python train.py --train_examples=42238 --lr=0.0034 --precondition_frequency=20 --one_sided=true --grad_clip=1.0 --lr_schedule="constant"
Rows from block 3, named by matrix and row number. Rows with one number belong to one neuron. Each number is 200 + 20 x the weight over its row's rms, rounded and kept within 0 to 999. All counts start at 0. After the name is the row's rms in percent of the matrix's.
# fc1: MLP up (model.blocks.3.mlp.fc1.weight, 512x256), inputs 43-85
# fc2: MLP down (model.blocks.3.mlp.fc2.weight, 256x512, transposed), outputs 43-85
fc1.395,111,196,193,191,175,204,212,207,186,192,205,219,211,223,203,225,186,182,211,138,198,193,262,170,198,197,219,191,226,230,178,210,173,230,172,194,196,200,202,186,196,196,198,181
fc1.396,092,191,225,231,193,194,185,191,227,205,207,196,163,183,206,208,197,177,180,197,165,194,232,178,231,213,194,197,197,225,175,171,197,230,224,204,187,205,206,226,205,187,179,220
fc1.397,092,232,210,215,209,172,180,221,226,197,227,217,244,188,227,185,200,190,215,192,203,233,188,201,205,196,184,200,159,211,200,186,189,213,193,216,177,224,211,195,198,219,197,225
fc1.398,096,222,207,173,174,170,192,185,228,182,205,211,177,176,204,197,214,226,198,212,188,224,177,211,211,177,165,206,211,196,174,206,182,192,163,196,171,227,162,221,196,175,202,236
fc1.399,097,205,221,190,207,198,204,182,176,181,228,183,200,174,223,180,201,238,197,193,229,204,190,155,216,197,222,207,215,204,204,199,205,224,223,209,191,202,228,228,222,210,189,175
fc1.400,091,216,179,252,201,202,179,214,178,183,219,187,167,195,199,219,204,228,191,223,212,185,196,161,205,213,190,201,182,190,200,249,204,205,186,211,205,200,179,186,221,215,185,201
fc1.401,099,210,224,210,180,202,177,200,200,208,211,198,171,222,168,183,184,201,215,202,168,177,181,204,202,178,184,206,191,184,197,220,217,181,199,190,231,175,186,187,198,187,182,234
fc1.402,097,164,197,156,217,191,180,166,227,231,182,211,172,211,200,184,219,203,183,192,193,186,210,199,200,177,175,216,202,217,182,188,231,197,191,200,212,197,214,231,209,198,173,226
fc1.403,089,206,213,197,184,233,200,203,192,193,190,176,201,189,203,197,226,190,184,206,208,214,156,240,195,202,184,205,187,203,167,195,174,207,222,206,218,198,187,205,156,199,181,182
fc1.404,095,189,179,210,179,183,217,214,209,210,188,176,234,207,218,170,174,189,194,197,195,200,237,205,207,204,176,186,215,207,176,153,213,218,220,182,230,175,186,236,165,189,180,210
fc1.405,092,198,193,215,174,218,204,211,208,189,190,170,193,226,185,181,216,192,181,228,187,192,183,226,176,176,178,207,211,182,163,173,194,176,199,237,244,184,191,178,170,241,202,191
fc1.406,101,224,220,188,188,199,212,214,208,237,177,228,190,214,169,195,186,223,176,223,208,217,179,206,203,209,202,201,189,164,185,176,213,190,214,205,192,186,232,199,189,264,195,161
fc1.407,093,198,177,177,188,204,224,205,219,191,195,174,216,198,188,173,184,215,240,182,207,207,214,196,227,196,177,187,211,216,190,186,163,168,236,184,229,209,212,218,184,210,196,219
fc1.408,102,193,231,210,189,191,193,187,207,173,190,186,183,192,199,198,187,191,212,178,174,205,221,191,185,187,198,181,173,180,195,223,226,210,173,212,216,224,161,231,196,203,223,219
fc1.409,090,192,187,176,198,195,218,197,180,224,189,195,216,184,189,215,214,192,188,195,182,175,229,172,216,214,224,206,176,183,204,190,225,194,207,241,189,243,246,220,181,207,199,216
fc1.410,097,202,223,231,216,220,225,191,232,189,181,182,182,165,176,214,222,194,178,235,187,201,212,217,227,164,219,210,180,175,215,183,230,214,208,208,173,171,176,182,215,176,186,197
fc1.411,091,170,197,238,201,212,205,213,221,224,198,184,211,198,174,198,221,177,235,186,203,180,212,177,218,202,177,193,233,196,206,209,190,165,210,211,193,185,195,211,253,210,191,170
fc1.412,097,183,231,200,214,201,216,226,169,208,187,175,196,172,173,238,189,185,218,199,217,141,156,202,210,217,190,153,219,171,210,185,208,164,183,197,203,194,195,215,207,202,205,186
fc1.413,097,192,237,229,183,218,206,197,218,183,216,214,192,228,202,218,228,205,174,175,185,196,162,230,208,198,207,189,215,197,219,222,220,181,208,215,211,185,202,169,190,218,200,203
fc1.414,103,197,186,187,198,192,196,231,203,180,195,223,226,195,176,190,170,219,197,221,203,217,202,200,185,192,227,192,178,207,189,207,211,234,165,183,197,206,212,179,207,191,176,196
fc1.415,099,176,172,192,204,217,201,207,208,192,199,202,219,192,186,196,168,200,201,203,203,168,195,237,212,203,209,205,227,214,198,243,205,199,211,194,218,235,193,221,215,191,218,203
fc1.416,103,206,223,162,224,150,226,178,233,182,156,223,201,179,235,198,210,146,184,209,276,220,205,200,185,210,216,177,231,211,181,157,176,187,210,220,216,223,225,176,173,209,177,187
fc1.417,102,209,189,215,225,213,178,196,176,189,197,200,215,212,186,205,217,207,173,196,187,200,207,193,184,208,206,199,211,191,207,172,229,248,187,213,187,188,210,234,218,202,205,223
fc1.418,105,229,196,216,156,219,216,206,217,202,181,189,190,228,187,191,176,196,203,189,202,199,187,219,175,183,197,194,214,224,209,165,199,169,220,216,236,180,182,204,160,219,181,231
fc1.419,104,206,194,203,153,213,194,197,212,189,188,204,215,216,224,210,187,234,186,186,205,184,179,232,235,227,221,207,206,191,172,162,185,194,214,153,233,216,193,192,205,192,195,181
fc1.420,093,194,214,216,184,185,210,178,173,202,192,225,175,178,174,230,201,205,206,238,181,189,176,181,178,198,214,192,180,183,191,176,249,204,189,213,218,208,197,209,200,210,225,196
fc1.421,106,210,227,232,198,214,208,203,180,203,221,185,188,214,196,199,180,185,215,146,224,187,172,203,206,193,212,187,204,182,187,227,200,197,182,170,193,183,210,212,193,233,196,194
fc1.422,098,163,193,219,200,192,204,194,206,192,168,190,215,207,195,213,220,175,199,170,221,220,222,208,200,150,193,241,213,179,178,244,209,204,200,193,185,168,235,183,188,211,198,249
fc1.423,100,182,183,179,204,178,163,190,232,229,215,196,164,154,204,185,204,174,156,216,183,197,232,169,203,175,218,187,192,205,187,223,210,203,190,212,175,186,176,210,213,199,211,238
fc1.424,098,185,173,201,204,188,187,204,207,221,206,196,197,207,200,205,211,161,206,219,220,189,196,180,188,222,179,182,193,174,209,223,208,171,200,217,203,215,214,200,188,197,206,201
fc1.425,101,216,212,173,195,193,197,209,172,184,196,153,198,209,229,205,180,196,226,170,190,196,236,215,208,187,223,176,168,173,210,198,205,209,184,221,230,193,217,235,192,201,245,197
fc1.426,096,202,215,208,191,208,178,178,185,205,192,166,179,171,171,184,198,184,228,208,160,175,213,184,197,213,224,191,238,200,199,199,241,227,202,227,199,207,169,214,229,156,227,229
fc1.427,107,196,244,197,180,209,236,168,189,204,174,221,198,197,156,215,241,181,187,199,200,208,187,196,211,183,171,197,189,198,201,186,214,206,193,195,199,186,172,195,242,214,196,243
fc1.428,109,195,199,217,195,208,210,203,197,211,165,234,220,178,192,203,157,224,182,236,191,168,238,229,234,199,194,217,187,219,230,181,215,190,184,192,193,214,215,190,194,173,202,206
fc1.429,106,172,209,233,212,195,187,206,170,162,201,193,181,234,218,197,184,215,204,207,155,185,198,195,202,205,195,172,181,201,179,224,201,215,198,211,192,176,203,190,177,211,199,197
fc1.430,113,182,216,199,201,172,199,193,171,190,210,210,196,150,194,189,210,132,196,195,200,220,206,183,196,232,194,219,239,192,163,198,227,196,193,222,220,220,187,254,215,186,217,184
fc1.431,097,201,206,212,170,173,231,223,221,187,227,210,219,227,174,201,221,193,239,203,228,184,171,223,193,212,177,178,224,174,213,191,200,148,199,190,164,215,207,219,209,212,211,193
fc1.432,107,168,177,214,223,222,152,217,201,170,171,197,183,203,182,207,195,191,204,192,203,204,178,197,222,190,233,210,250,215,174,195,201,180,185,185,201,205,183,222,211,179,196,208
fc1.433,102,213,225,214,201,182,202,184,154,205,205,167,184,255,206,255,202,218,236,164,181,182,177,202,218,187,198,188,210,234,209,213,202,227,219,189,174,168,225,198,213,214,201,202
fc1.434,098,200,179,262,205,177,186,208,212,186,219,198,213,204,210,218,157,179,192,214,193,194,199,202,235,204,197,221,215,204,188,175,210,207,198,212,215,213,204,230,210,201,173,206
fc1.435,093,191,206,200,185,211,192,230,221,182,216,195,208,189,206,181,131,222,189,226,167,153,246,208,225,189,226,228,190,204,207,234,189,198,193,197,182,211,213,231,177,168,206,149
fc1.436,100,207,184,193,194,192,230,191,192,198,175,189,180,195,237,205,196,174,192,188,170,202,238,188,254,196,214,211,207,195,189,190,204,185,199,179,151,200,180,197,166,214,201,176
fc1.437,093,196,204,183,175,245,208,222,220,173,186,202,211,226,240,218,164,200,191,197,177,201,211,222,182,198,205,195,206,230,188,205,187,195,200,172,206,226,175,172,206,211,196,184
fc1.438,084,218,205,215,171,200,202,196,209,217,204,188,187,179,211,233,203,216,207,189,168,161,211,190,205,190,195,204,150,185,198,198,212,227,212,188,181,223,221,203,159,196,176,219
fc1.439,092,195,191,185,202,209,180,208,168,192,223,212,167,211,161,181,181,217,221,196,200,204,168,256,237,210,190,175,170,222,213,196,196,213,202,204,183,216,248,180,215,208,187,167
fc1.440,102,186,206,219,209,188,178,184,178,200,190,149,172,213,240,198,216,188,204,164,191,204,172,218,213,186,195,236,209,167,159,220,203,204,162,178,239,204,222,210,205,216,209,217
fc1.441,082,177,162,226,190,194,201,159,188,159,201,196,194,195,198,203,227,209,204,228,174,200,224,183,196,194,199,230,202,194,185,214,216,201,198,229,218,187,195,202,215,227,179,152
fc1.442,112,198,209,212,183,221,245,190,206,189,197,204,211,245,206,224,181,207,225,172,214,165,173,198,217,203,205,192,235,206,199,199,203,197,213,187,206,184,208,187,177,232,196,184
fc1.443,101,212,196,184,181,200,207,194,216,207,218,214,182,183,197,213,202,210,200,211,171,192,213,174,203,211,215,225,147,195,195,205,196,207,203,235,196,201,218,215,200,215,215,229
fc1.444,089,226,218,189,181,197,227,244,229,188,225,195,178,203,216,208,167,213,222,161,203,221,192,187,225,202,189,175,231,208,205,184,251,212,210,200,160,195,203,192,233,194,224,195
fc1.445,094,209,191,221,202,213,201,212,220,213,195,213,185,228,193,240,212,221,200,196,190,204,205,200,210,169,220,231,195,192,210,212,200,193,195,205,186,169,213,189,201,204,187,201
fc1.446,099,209,194,210,158,172,206,182,247,180,182,214,179,203,223,220,212,200,194,188,186,214,220,210,218,189,201,223,191,198,195,229,168,191,212,187,201,215,237,206,185,198,208,238
fc1.447,107,207,206,198,173,205,139,220,174,174,195,201,225,205,222,191,167,262,170,205,198,215,226,222,226,205,220,203,182,213,211,205,220,217,186,215,219,200,228,202,237,148,221,187
fc1.448,095,187,195,190,186,191,172,214,218,194,174,214,171,213,200,177,164,235,176,211,193,178,225,203,244,176,248,219,200,227,183,214,171,226,194,190,190,174,207,218,175,189,211,140
fc1.449,102,222,220,222,197,185,172,220,182,206,190,190,227,196,167,202,213,238,201,208,212,202,180,195,212,154,180,197,184,173,220,217,174,214,193,228,224,179,217,195,185,204,221,211
fc1.450,102,202,198,175,217,207,201,216,211,196,196,230,203,185,205,194,202,189,169,187,208,209,158,232,192,217,210,219,192,171,210,209,232,172,205,193,229,236,224,209,178,238,231,214
fc1.451,095,160,174,230,224,167,180,194,197,173,222,199,230,209,186,214,199,203,209,208,203,177,137,203,203,175,219,193,202,198,205,203,199,176,192,192,223,204,223,228,201,218,218,181
fc1.452,111,171,210,183,213,203,241,180,224,204,172,182,183,223,195,226,172,180,199,214,225,195,170,212,234,183,185,222,240,231,207,201,181,192,216,214,236,216,233,177,165,190,201,204
fc1.453,101,211,183,182,192,193,185,188,237,198,176,216,190,188,186,165,212,191,193,218,186,161,179,192,217,202,218,194,214,212,214,225,166,222,191,190,220,178,202,171,214,158,189,209
fc1.454,097,209,216,182,214,202,190,221,176,206,199,196,227,192,196,220,215,222,212,200,197,203,186,181,230,223,169,222,194,201,242,199,201,219,222,193,212,176,210,231,212,186,217,199
fc1.455,084,189,202,197,194,202,192,215,175,168,189,201,227,198,209,209,207,196,194,176,214,210,223,184,210,172,222,216,208,180,186,232,211,203,207,173,202,185,212,200,202,183,222,191
fc1.456,097,248,210,231,172,194,205,216,221,165,206,202,161,228,215,226,166,201,220,218,184,215,204,190,204,188,188,199,223,186,230,201,204,206,166,197,212,189,194,200,245,179,200,164
fc1.457,092,172,161,201,181,180,174,184,211,209,204,190,206,192,200,206,196,179,203,221,219,206,192,227,193,218,188,216,209,207,213,207,237,218,187,232,225,216,172,207,199,188,189,200
fc1.458,098,191,169,184,193,191,208,200,217,203,210,220,196,207,223,209,221,171,175,214,193,201,219,220,186,215,183,191,169,203,212,254,224,215,200,228,208,200,241,203,203,152,196,226
fc1.459,087,228,200,197,186,223,202,231,229,208,188,234,208,221,188,241,197,191,200,242,198,202,195,205,194,199,194,212,186,205,204,216,203,248,200,206,198,209,209,179,191,186,179,213
fc1.460,101,202,242,219,201,179,204,174,209,179,198,192,184,202,189,203,198,181,175,165,221,235,210,216,195,213,202,183,241,207,162,205,208,207,189,221,197,205,217,205,220,195,178,235
fc1.461,102,244,231,181,188,206,190,211,212,189,222,197,226,182,196,192,171,192,206,217,228,214,199,222,219,185,209,201,180,174,177,174,180,187,187,198,196,197,220,180,171,200,211,193
fc1.462,105,194,180,178,194,213,213,154,188,185,192,194,201,198,173,214,199,194,247,212,185,186,211,230,185,191,183,199,195,210,207,215,209,196,201,221,190,186,218,176,245,225,241,179
fc1.463,095,210,219,229,196,178,197,193,209,188,209,213,162,224,176,227,219,228,219,205,220,194,151,175,215,198,227,212,216,190,188,220,180,150,162,161,218,183,234,194,215,200,174,209
fc1.464,111,229,184,203,200,211,234,171,167,211,202,179,236,180,192,193,202,210,201,185,202,182,231,181,188,230,211,174,200,157,212,225,243,186,205,186,205,208,190,168,166,272,196,196
fc1.465,090,232,181,161,227,190,227,157,196,175,214,163,195,187,202,152,211,185,226,224,161,197,199,232,206,206,198,194,210,219,162,184,230,212,190,184,235,191,164,189,201,225,179,191
fc1.466,102,181,224,203,217,217,194,184,209,179,198,207,198,220,224,191,185,206,196,213,172,204,200,181,226,206,209,206,224,204,168,194,195,195,200,169,220,185,224,193,197,194,199,227
fc1.467,102,205,221,155,216,185,193,204,163,203,209,201,215,208,195,188,193,204,180,168,183,186,194,209,195,196,181,186,214,238,207,186,207,215,171,202,204,190,196,197,243,200,162,206
fc1.468,090,177,167,223,216,185,172,215,199,178,224,214,218,166,180,241,201,191,217,191,180,204,208,192,197,184,203,219,222,188,181,174,223,237,201,223,191,202,176,196,220,225,232,194
fc1.469,092,181,218,205,212,184,191,199,222,212,196,201,199,221,217,183,202,213,199,179,201,194,183,173,188,209,174,191,214,166,205,218,225,185,205,155,182,197,191,211,221,193,189,200
fc2.395,109,196,207,244,212,179,174,207,203,181,172,196,187,172,178,199,187,197,148,231,187,181,188,237,201,179,207,168,188,178,213,192,214,166,209,197,203,190,219,203,187,201,208,167
fc2.396,093,200,216,177,162,198,186,195,218,217,222,203,251,188,174,172,208,183,224,191,191,219,209,217,210,190,172,239,224,213,200,218,196,206,187,175,193,187,214,185,203,195,195,181
fc2.397,091,228,216,189,168,188,214,206,223,211,199,205,182,206,146,216,201,175,190,174,207,194,211,224,211,205,204,192,180,186,215,213,227,184,212,225,218,196,162,237,183,217,203,199
fc2.398,099,197,179,211,227,209,176,213,195,230,191,200,189,206,201,192,210,172,190,231,190,213,191,192,212,218,192,207,199,179,186,208,215,179,195,218,228,179,229,204,215,187,215,195
fc2.399,100,183,188,206,197,236,191,225,217,152,181,187,208,219,183,206,189,224,181,194,197,222,196,197,209,177,207,200,201,185,219,215,176,208,185,175,187,191,173,139,197,216,216,241
fc2.400,092,192,175,174,206,191,212,193,209,234,214,179,194,222,191,176,188,226,220,256,190,215,172,219,215,202,174,225,214,230,220,189,196,220,233,212,185,225,229,215,206,230,200,192
fc2.401,085,218,204,192,190,209,201,154,197,228,189,189,197,216,221,247,210,184,210,199,209,194,240,231,206,212,205,219,197,201,182,180,172,239,202,220,207,192,182,225,213,193,211,195
fc2.402,094,207,219,226,191,200,217,225,169,195,230,220,205,211,181,197,197,171,213,158,240,214,205,204,224,213,198,166,179,178,191,186,170,208,202,229,210,198,210,199,186,173,195,189
fc2.403,099,199,204,180,195,204,175,189,214,235,202,221,189,216,202,215,242,202,181,186,190,209,212,192,200,216,225,205,190,184,214,225,229,172,218,191,191,214,175,207,217,187,198,200
fc2.404,096,221,172,225,189,192,178,199,193,193,218,206,169,193,205,220,206,199,216,189,189,192,213,186,181,180,222,182,170,179,216,231,214,172,201,189,176,193,204,176,160,171,194,202
fc2.405,087,190,203,202,190,216,196,157,222,190,214,179,212,187,226,235,202,223,212,199,183,203,249,176,215,231,221,224,217,206,210,210,207,200,206,209,202,189,190,203,227,176,170,240
fc2.406,094,190,209,193,229,169,219,190,230,189,209,176,206,192,200,213,211,173,180,228,173,200,243,198,200,198,192,200,224,216,204,197,191,214,217,240,199,209,172,226,207,176,185,202
fc2.407,100,191,173,235,225,177,181,231,204,198,156,197,186,196,205,203,207,166,188,208,189,178,200,176,182,194,223,194,176,187,228,209,217,220,224,179,194,171,241,200,181,177,165,177
fc2.408,108,208,179,182,211,224,224,208,178,224,187,208,196,201,201,181,208,208,180,236,224,184,190,208,186,218,183,217,228,206,164,185,197,195,224,172,185,202,222,172,208,189,180,187
fc2.409,094,221,244,182,183,176,203,223,209,207,177,198,247,192,201,224,187,183,222,179,224,198,163,186,190,183,218,182,213,215,214,178,200,188,194,195,209,174,155,243,217,190,211,186
fc2.410,102,180,211,207,138,207,249,158,196,217,227,171,227,198,223,185,185,221,222,205,201,187,193,213,184,244,222,218,171,221,203,227,176,212,187,200,200,214,203,209,202,213,233,163
fc2.411,095,199,201,206,211,179,198,189,183,197,213,241,205,208,216,182,191,222,217,208,195,187,184,208,204,207,181,207,193,211,221,207,214,210,222,213,186,200,212,188,176,219,202,210
fc2.412,093,203,193,191,239,171,185,207,234,166,207,186,209,204,199,169,190,194,201,173,194,198,236,169,219,219,198,219,190,207,162,208,195,223,199,221,210,187,207,156,205,220,198,207
fc2.413,090,216,230,165,187,192,220,195,220,203,217,175,244,159,202,184,158,202,230,233,164,186,158,188,206,194,191,209,237,211,229,185,182,210,221,188,204,198,194,228,205,207,180,194
fc2.414,097,220,187,191,214,193,229,191,205,194,214,212,186,186,205,200,218,218,172,183,227,177,183,221,210,219,174,218,192,201,246,189,197,159,226,226,178,205,187,253,191,226,263,212
fc2.415,093,188,184,225,187,205,215,192,212,210,177,218,177,197,178,173,226,211,213,211,199,185,230,203,187,204,207,218,169,187,199,199,216,186,225,189,170,201,213,190,215,197,187,213
fc2.416,095,199,189,252,185,170,209,219,193,202,201,185,180,191,225,229,223,154,209,162,155,204,228,166,231,203,181,205,192,174,215,227,254,216,227,194,181,207,201,248,193,214,186,215
fc2.417,089,171,227,203,215,204,222,178,236,197,205,247,194,206,199,181,190,180,223,225,226,225,210,181,207,187,183,209,209,221,202,205,182,214,213,236,209,193,197,191,186,166,190,207
fc2.418,101,202,202,199,221,196,194,191,193,179,208,192,188,210,213,215,174,209,225,190,147,231,234,198,200,227,200,193,192,191,193,231,196,186,193,226,194,208,213,209,248,162,228,230
fc2.419,105,178,194,211,218,196,197,213,199,183,204,210,161,202,200,182,188,169,214,211,174,185,216,194,183,209,185,188,204,178,190,223,193,163,204,207,188,182,199,201,181,175,217,203
fc2.420,101,197,206,170,198,213,171,217,166,218,236,171,240,192,158,192,208,201,202,207,184,200,175,196,225,139,185,204,217,215,175,212,189,189,199,175,192,185,205,172,177,198,206,218
fc2.421,094,196,207,183,178,184,189,197,212,201,195,202,222,217,223,177,212,198,191,176,181,197,227,183,239,174,221,178,190,220,201,214,184,200,167,206,223,204,204,189,212,210,175,199
fc2.422,102,214,249,197,202,206,191,197,229,179,207,215,215,185,204,205,207,196,244,186,218,141,175,190,213,208,215,177,184,192,223,180,171,192,190,201,208,216,247,195,195,200,184,188
fc2.423,093,205,183,201,217,203,240,198,162,168,182,182,220,229,169,161,200,227,229,221,223,196,201,222,215,225,184,220,196,203,171,196,172,207,188,198,263,193,217,210,172,227,187,170
fc2.424,105,225,188,215,199,173,210,180,188,204,217,228,192,212,206,168,192,211,246,199,193,203,199,220,222,193,198,208,205,217,216,173,192,220,169,221,223,193,210,209,173,215,154,179
fc2.425,105,168,170,185,222,199,186,201,212,220,182,226,226,209,184,195,178,217,209,214,214,197,183,179,189,180,189,215,168,231,197,184,202,193,231,201,194,217,194,186,187,201,165,153
fc2.426,098,178,168,194,171,220,228,184,216,196,200,183,216,233,195,198,188,199,220,236,224,226,201,196,227,178,186,194,204,205,221,207,173,221,180,156,210,188,185,184,200,213,207,181
fc2.427,098,202,225,197,177,224,152,211,178,171,195,214,217,206,219,204,167,174,214,191,184,210,187,212,246,187,219,172,241,197,205,208,172,202,177,202,186,236,212,203,147,196,195,184
fc2.428,109,208,183,202,177,196,195,204,195,212,196,197,194,229,251,213,228,125,190,184,220,190,184,169,173,208,181,189,202,185,166,231,199,202,168,213,197,210,209,189,215,193,208,228
fc2.429,108,188,185,164,198,202,192,181,193,221,170,190,201,194,203,205,221,212,185,197,228,212,215,195,179,203,201,190,211,205,190,169,191,204,215,166,217,204,207,171,189,194,156,190
fc2.430,109,228,186,189,246,206,207,224,160,204,192,192,194,201,207,175,224,196,208,195,198,185,177,246,212,197,204,234,176,183,212,211,200,183,207,175,214,183,203,208,203,244,214,242
fc2.431,094,196,208,185,248,189,152,203,217,203,198,205,190,195,205,160,214,213,179,184,199,223,225,167,216,205,235,204,199,208,152,206,201,224,191,194,213,194,184,178,205,210,183,194
fc2.432,099,205,193,205,217,205,225,202,191,235,198,237,199,163,203,207,236,217,182,225,195,216,234,199,178,173,174,196,181,186,193,226,198,206,215,208,192,190,226,207,224,178,219,216
fc2.433,108,176,204,191,215,225,225,234,204,214,174,208,182,196,226,215,172,203,182,190,201,175,231,208,193,165,172,183,167,237,181,183,201,242,199,238,187,208,194,221,192,217,213,199
fc2.434,097,205,199,210,189,206,229,183,222,228,204,207,222,244,156,227,180,197,213,224,214,192,209,226,198,193,206,199,168,226,233,220,202,192,212,210,216,213,225,219,213,195,209,196
fc2.435,096,199,212,169,212,205,205,188,187,212,170,189,249,222,191,219,225,170,195,178,237,185,163,186,181,200,214,165,206,225,195,169,219,223,195,200,193,177,168,206,191,194,209,218
fc2.436,102,175,191,202,230,197,202,249,199,227,214,215,216,160,195,207,188,224,198,192,231,175,204,220,186,208,192,211,191,241,210,191,220,161,207,238,208,217,229,192,188,150,190,211
fc2.437,092,172,185,214,185,167,187,213,200,195,224,198,200,223,228,176,228,203,214,228,183,216,211,195,211,225,202,204,207,199,199,186,225,174,178,233,188,174,197,221,230,189,234,196
fc2.438,097,193,214,205,189,197,206,213,194,193,219,237,227,213,182,196,174,216,210,193,230,219,208,228,202,213,205,180,204,206,188,211,203,187,181,189,224,226,193,193,215,188,206,209
fc2.439,097,200,196,237,183,245,218,194,202,221,212,215,182,198,254,208,212,192,191,202,218,189,215,193,172,196,221,189,243,174,191,206,198,159,219,195,183,227,161,185,176,193,209,206
fc2.440,100,200,204,187,209,187,212,190,196,209,215,227,210,199,196,185,216,208,228,175,239,202,229,171,196,143,182,177,178,201,165,187,189,222,178,192,186,199,197,214,203,188,190,219
fc2.441,094,183,204,173,198,189,214,208,181,223,234,192,199,222,155,186,205,225,200,238,209,214,186,209,233,186,194,240,223,213,199,217,187,183,178,190,200,234,187,204,228,204,207,241
fc2.442,108,204,176,182,193,163,199,214,202,227,216,200,181,184,209,200,196,173,182,187,180,175,233,175,224,200,203,207,194,184,177,197,171,183,195,209,183,188,178,213,216,199,191,231
fc2.443,090,181,190,179,182,210,197,170,225,154,211,189,222,180,207,192,185,215,225,209,207,239,207,245,214,233,195,181,234,216,208,202,231,182,169,189,221,200,179,185,238,207,194,205
fc2.444,093,186,215,212,192,269,201,194,203,194,189,227,220,212,228,231,213,194,190,222,239,217,211,189,180,189,250,157,202,205,206,196,184,189,210,221,194,190,213,190,154,187,178,196
fc2.445,103,236,232,174,222,178,179,187,178,197,169,166,220,197,193,219,181,207,223,208,226,193,164,191,190,212,210,184,191,208,199,180,168,211,173,207,212,232,189,169,205,200,219,198
fc2.446,088,201,202,224,198,233,187,208,195,215,198,214,185,261,203,198,185,218,212,234,178,200,173,184,189,237,211,182,210,210,206,182,217,204,183,202,204,214,164,198,210,192,194,162
fc2.447,111,199,194,193,211,210,215,188,190,203,188,217,220,217,184,225,204,194,201,192,195,170,174,171,181,210,214,189,209,216,188,198,178,192,221,177,174,194,164,250,193,223,218,201
fc2.448,105,194,208,184,207,222,212,205,181,210,194,179,236,222,200,239,210,181,205,172,192,226,181,179,211,225,218,182,212,225,214,204,212,201,211,211,190,218,176,231,216,188,223,205
fc2.449,103,220,204,154,217,193,209,213,211,223,201,198,211,203,201,162,176,233,206,192,186,209,190,203,229,224,180,233,207,198,227,204,172,238,189,208,195,237,161,206,187,239,204,210
fc2.450,098,233,209,234,180,220,208,223,195,204,187,222,192,217,220,177,232,190,205,214,193,170,229,202,187,182,220,192,229,198,194,206,187,175,226,219,182,180,189,210,213,181,171,178
fc2.451,105,203,222,164,210,208,197,184,160,234,178,164,184,160,202,208,247,216,181,187,178,203,194,199,240,201,177,211,183,206,178,184,207,233,198,200,222,161,191,179,192,163,170,221
fc2.452,095,192,187,204,205,162,187,202,179,206,209,195,185,202,231,208,205,178,210,182,166,189,254,169,209,203,201,207,180,197,180,225,245,210,203,191,170,203,208,225,234,216,178,193
fc2.453,108,206,223,226,245,245,198,178,155,185,197,217,209,195,202,217,174,181,205,164,210,197,176,206,159,194,206,176,210,194,189,183,198,191,214,169,181,225,174,198,166,180,200,218
fc2.454,104,229,168,189,223,203,205,207,180,212,194,225,221,209,203,187,192,220,219,197,193,216,180,205,179,161,206,189,230,193,200,202,180,208,184,173,200,228,187,166,177,232,214,207
fc2.455,098,193,194,154,187,197,202,205,220,223,203,206,202,242,175,194,215,214,237,189,176,194,219,188,203,220,195,194,214,227,220,207,183,181,198,187,195,205,175,215,193,228,228,196
fc2.456,095,145,228,167,209,228,226,202,194,234,207,180,210,196,204,177,215,202,205,196,222,191,191,224,216,224,201,222,210,193,201,190,199,221,245,224,205,209,213,201,177,232,206,223
fc2.457,093,208,218,215,197,220,213,216,180,196,180,189,171,216,168,191,212,203,208,155,163,200,222,206,180,156,196,207,203,157,204,203,195,211,207,200,183,225,216,193,210,170,198,233
fc2.458,093,239,214,230,196,219,214,183,146,183,185,216,216,203,207,202,163,215,247,201,238,182,164,195,195,204,223,191,239,203,196,175,182,168,203,169,178,216,165,212,168,230,214,192
fc2.459,088,210,176,238,206,199,218,139,194,209,189,162,175,201,209,195,190,187,203,202,241,177,203,203,218,191,200,247,233,191,190,175,160,154,211,222,206,233,190,231,169,212,268,216
fc2.460,094,199,179,220,168,222,202,197,205,204,174,215,200,194,203,183,216,196,232,230,214,190,173,203,228,228,173,195,221,200,235,170,183,204,180,179,180,193,222,195,184,226,193,160
fc2.461,106,178,179,180,214,188,233,210,190,221,171,181,209,179,191,222,221,185,155,195,176,203,229,188,200,238,205,210,194,198,241,195,185,199,209,218,190,197,155,243,190,183,218,197
fc2.462,084,168,226,227,187,227,214,207,208,242,202,187,203,205,230,206,231,187,198,202,192,201,188,175,221,214,198,227,171,179,226,205,210,204,194,202,192,188,232,220,168,241,201,213
fc2.463,104,179,197,176,228,234,213,205,190,226,166,173,193,172,220,193,216,201,188,175,204,199,182,196,211,201,174,206,191,201,182,178,198,235,209,195,182,183,199,188,215,189,191,214
fc2.464,101,211,206,184,186,182,201,185,220,203,201,243,188,203,233,192,209,172,191,226,181,192,195,201,209,190,193,207,205,209,211,184,200,178,169,230,212,149,178,198,236,173,171,219
fc2.465,093,196,206,194,185,206,176,207,206,232,209,219,212,203,202,216,218,175,202,185,195,211,238,186,215,161,212,214,224,171,215,225,212,217,204,220,164,204,212,226,187,170,209,224
fc2.466,090,173,204,206,213,208,183,209,223,202,194,224,178,175,219,199,215,173,191,190,232,159,225,220,170,196,189,180,200,199,199,174,191,202,217,197,203,197,204,190,200,232,229,187
fc2.467,100,203,195,251,214,215,204,210,221,188,240,235,198,215,193,204,155,186,190,211,221,229,206,208,196,193,220,175,208,177,188,202,197,199,195,215,193,219,205,184,175,201,208,196
fc2.468,087,227,195,158,204,196,206,173,174,255,180,199,215,215,185,193,189,242,213,200,202,203,158,229,214,173,184,212,156,234,205,195,205,199,201,200,224,204,186,206,185,216,187,186
fc2.469,102,202,178,166,223,206,222,192,184,204,206,203,197,161,182,193,212,206,168,210,225,224,213,200,212,178,187,213,215,214,173,170,159,219,195,186,206,166,204,193,185,203,170,220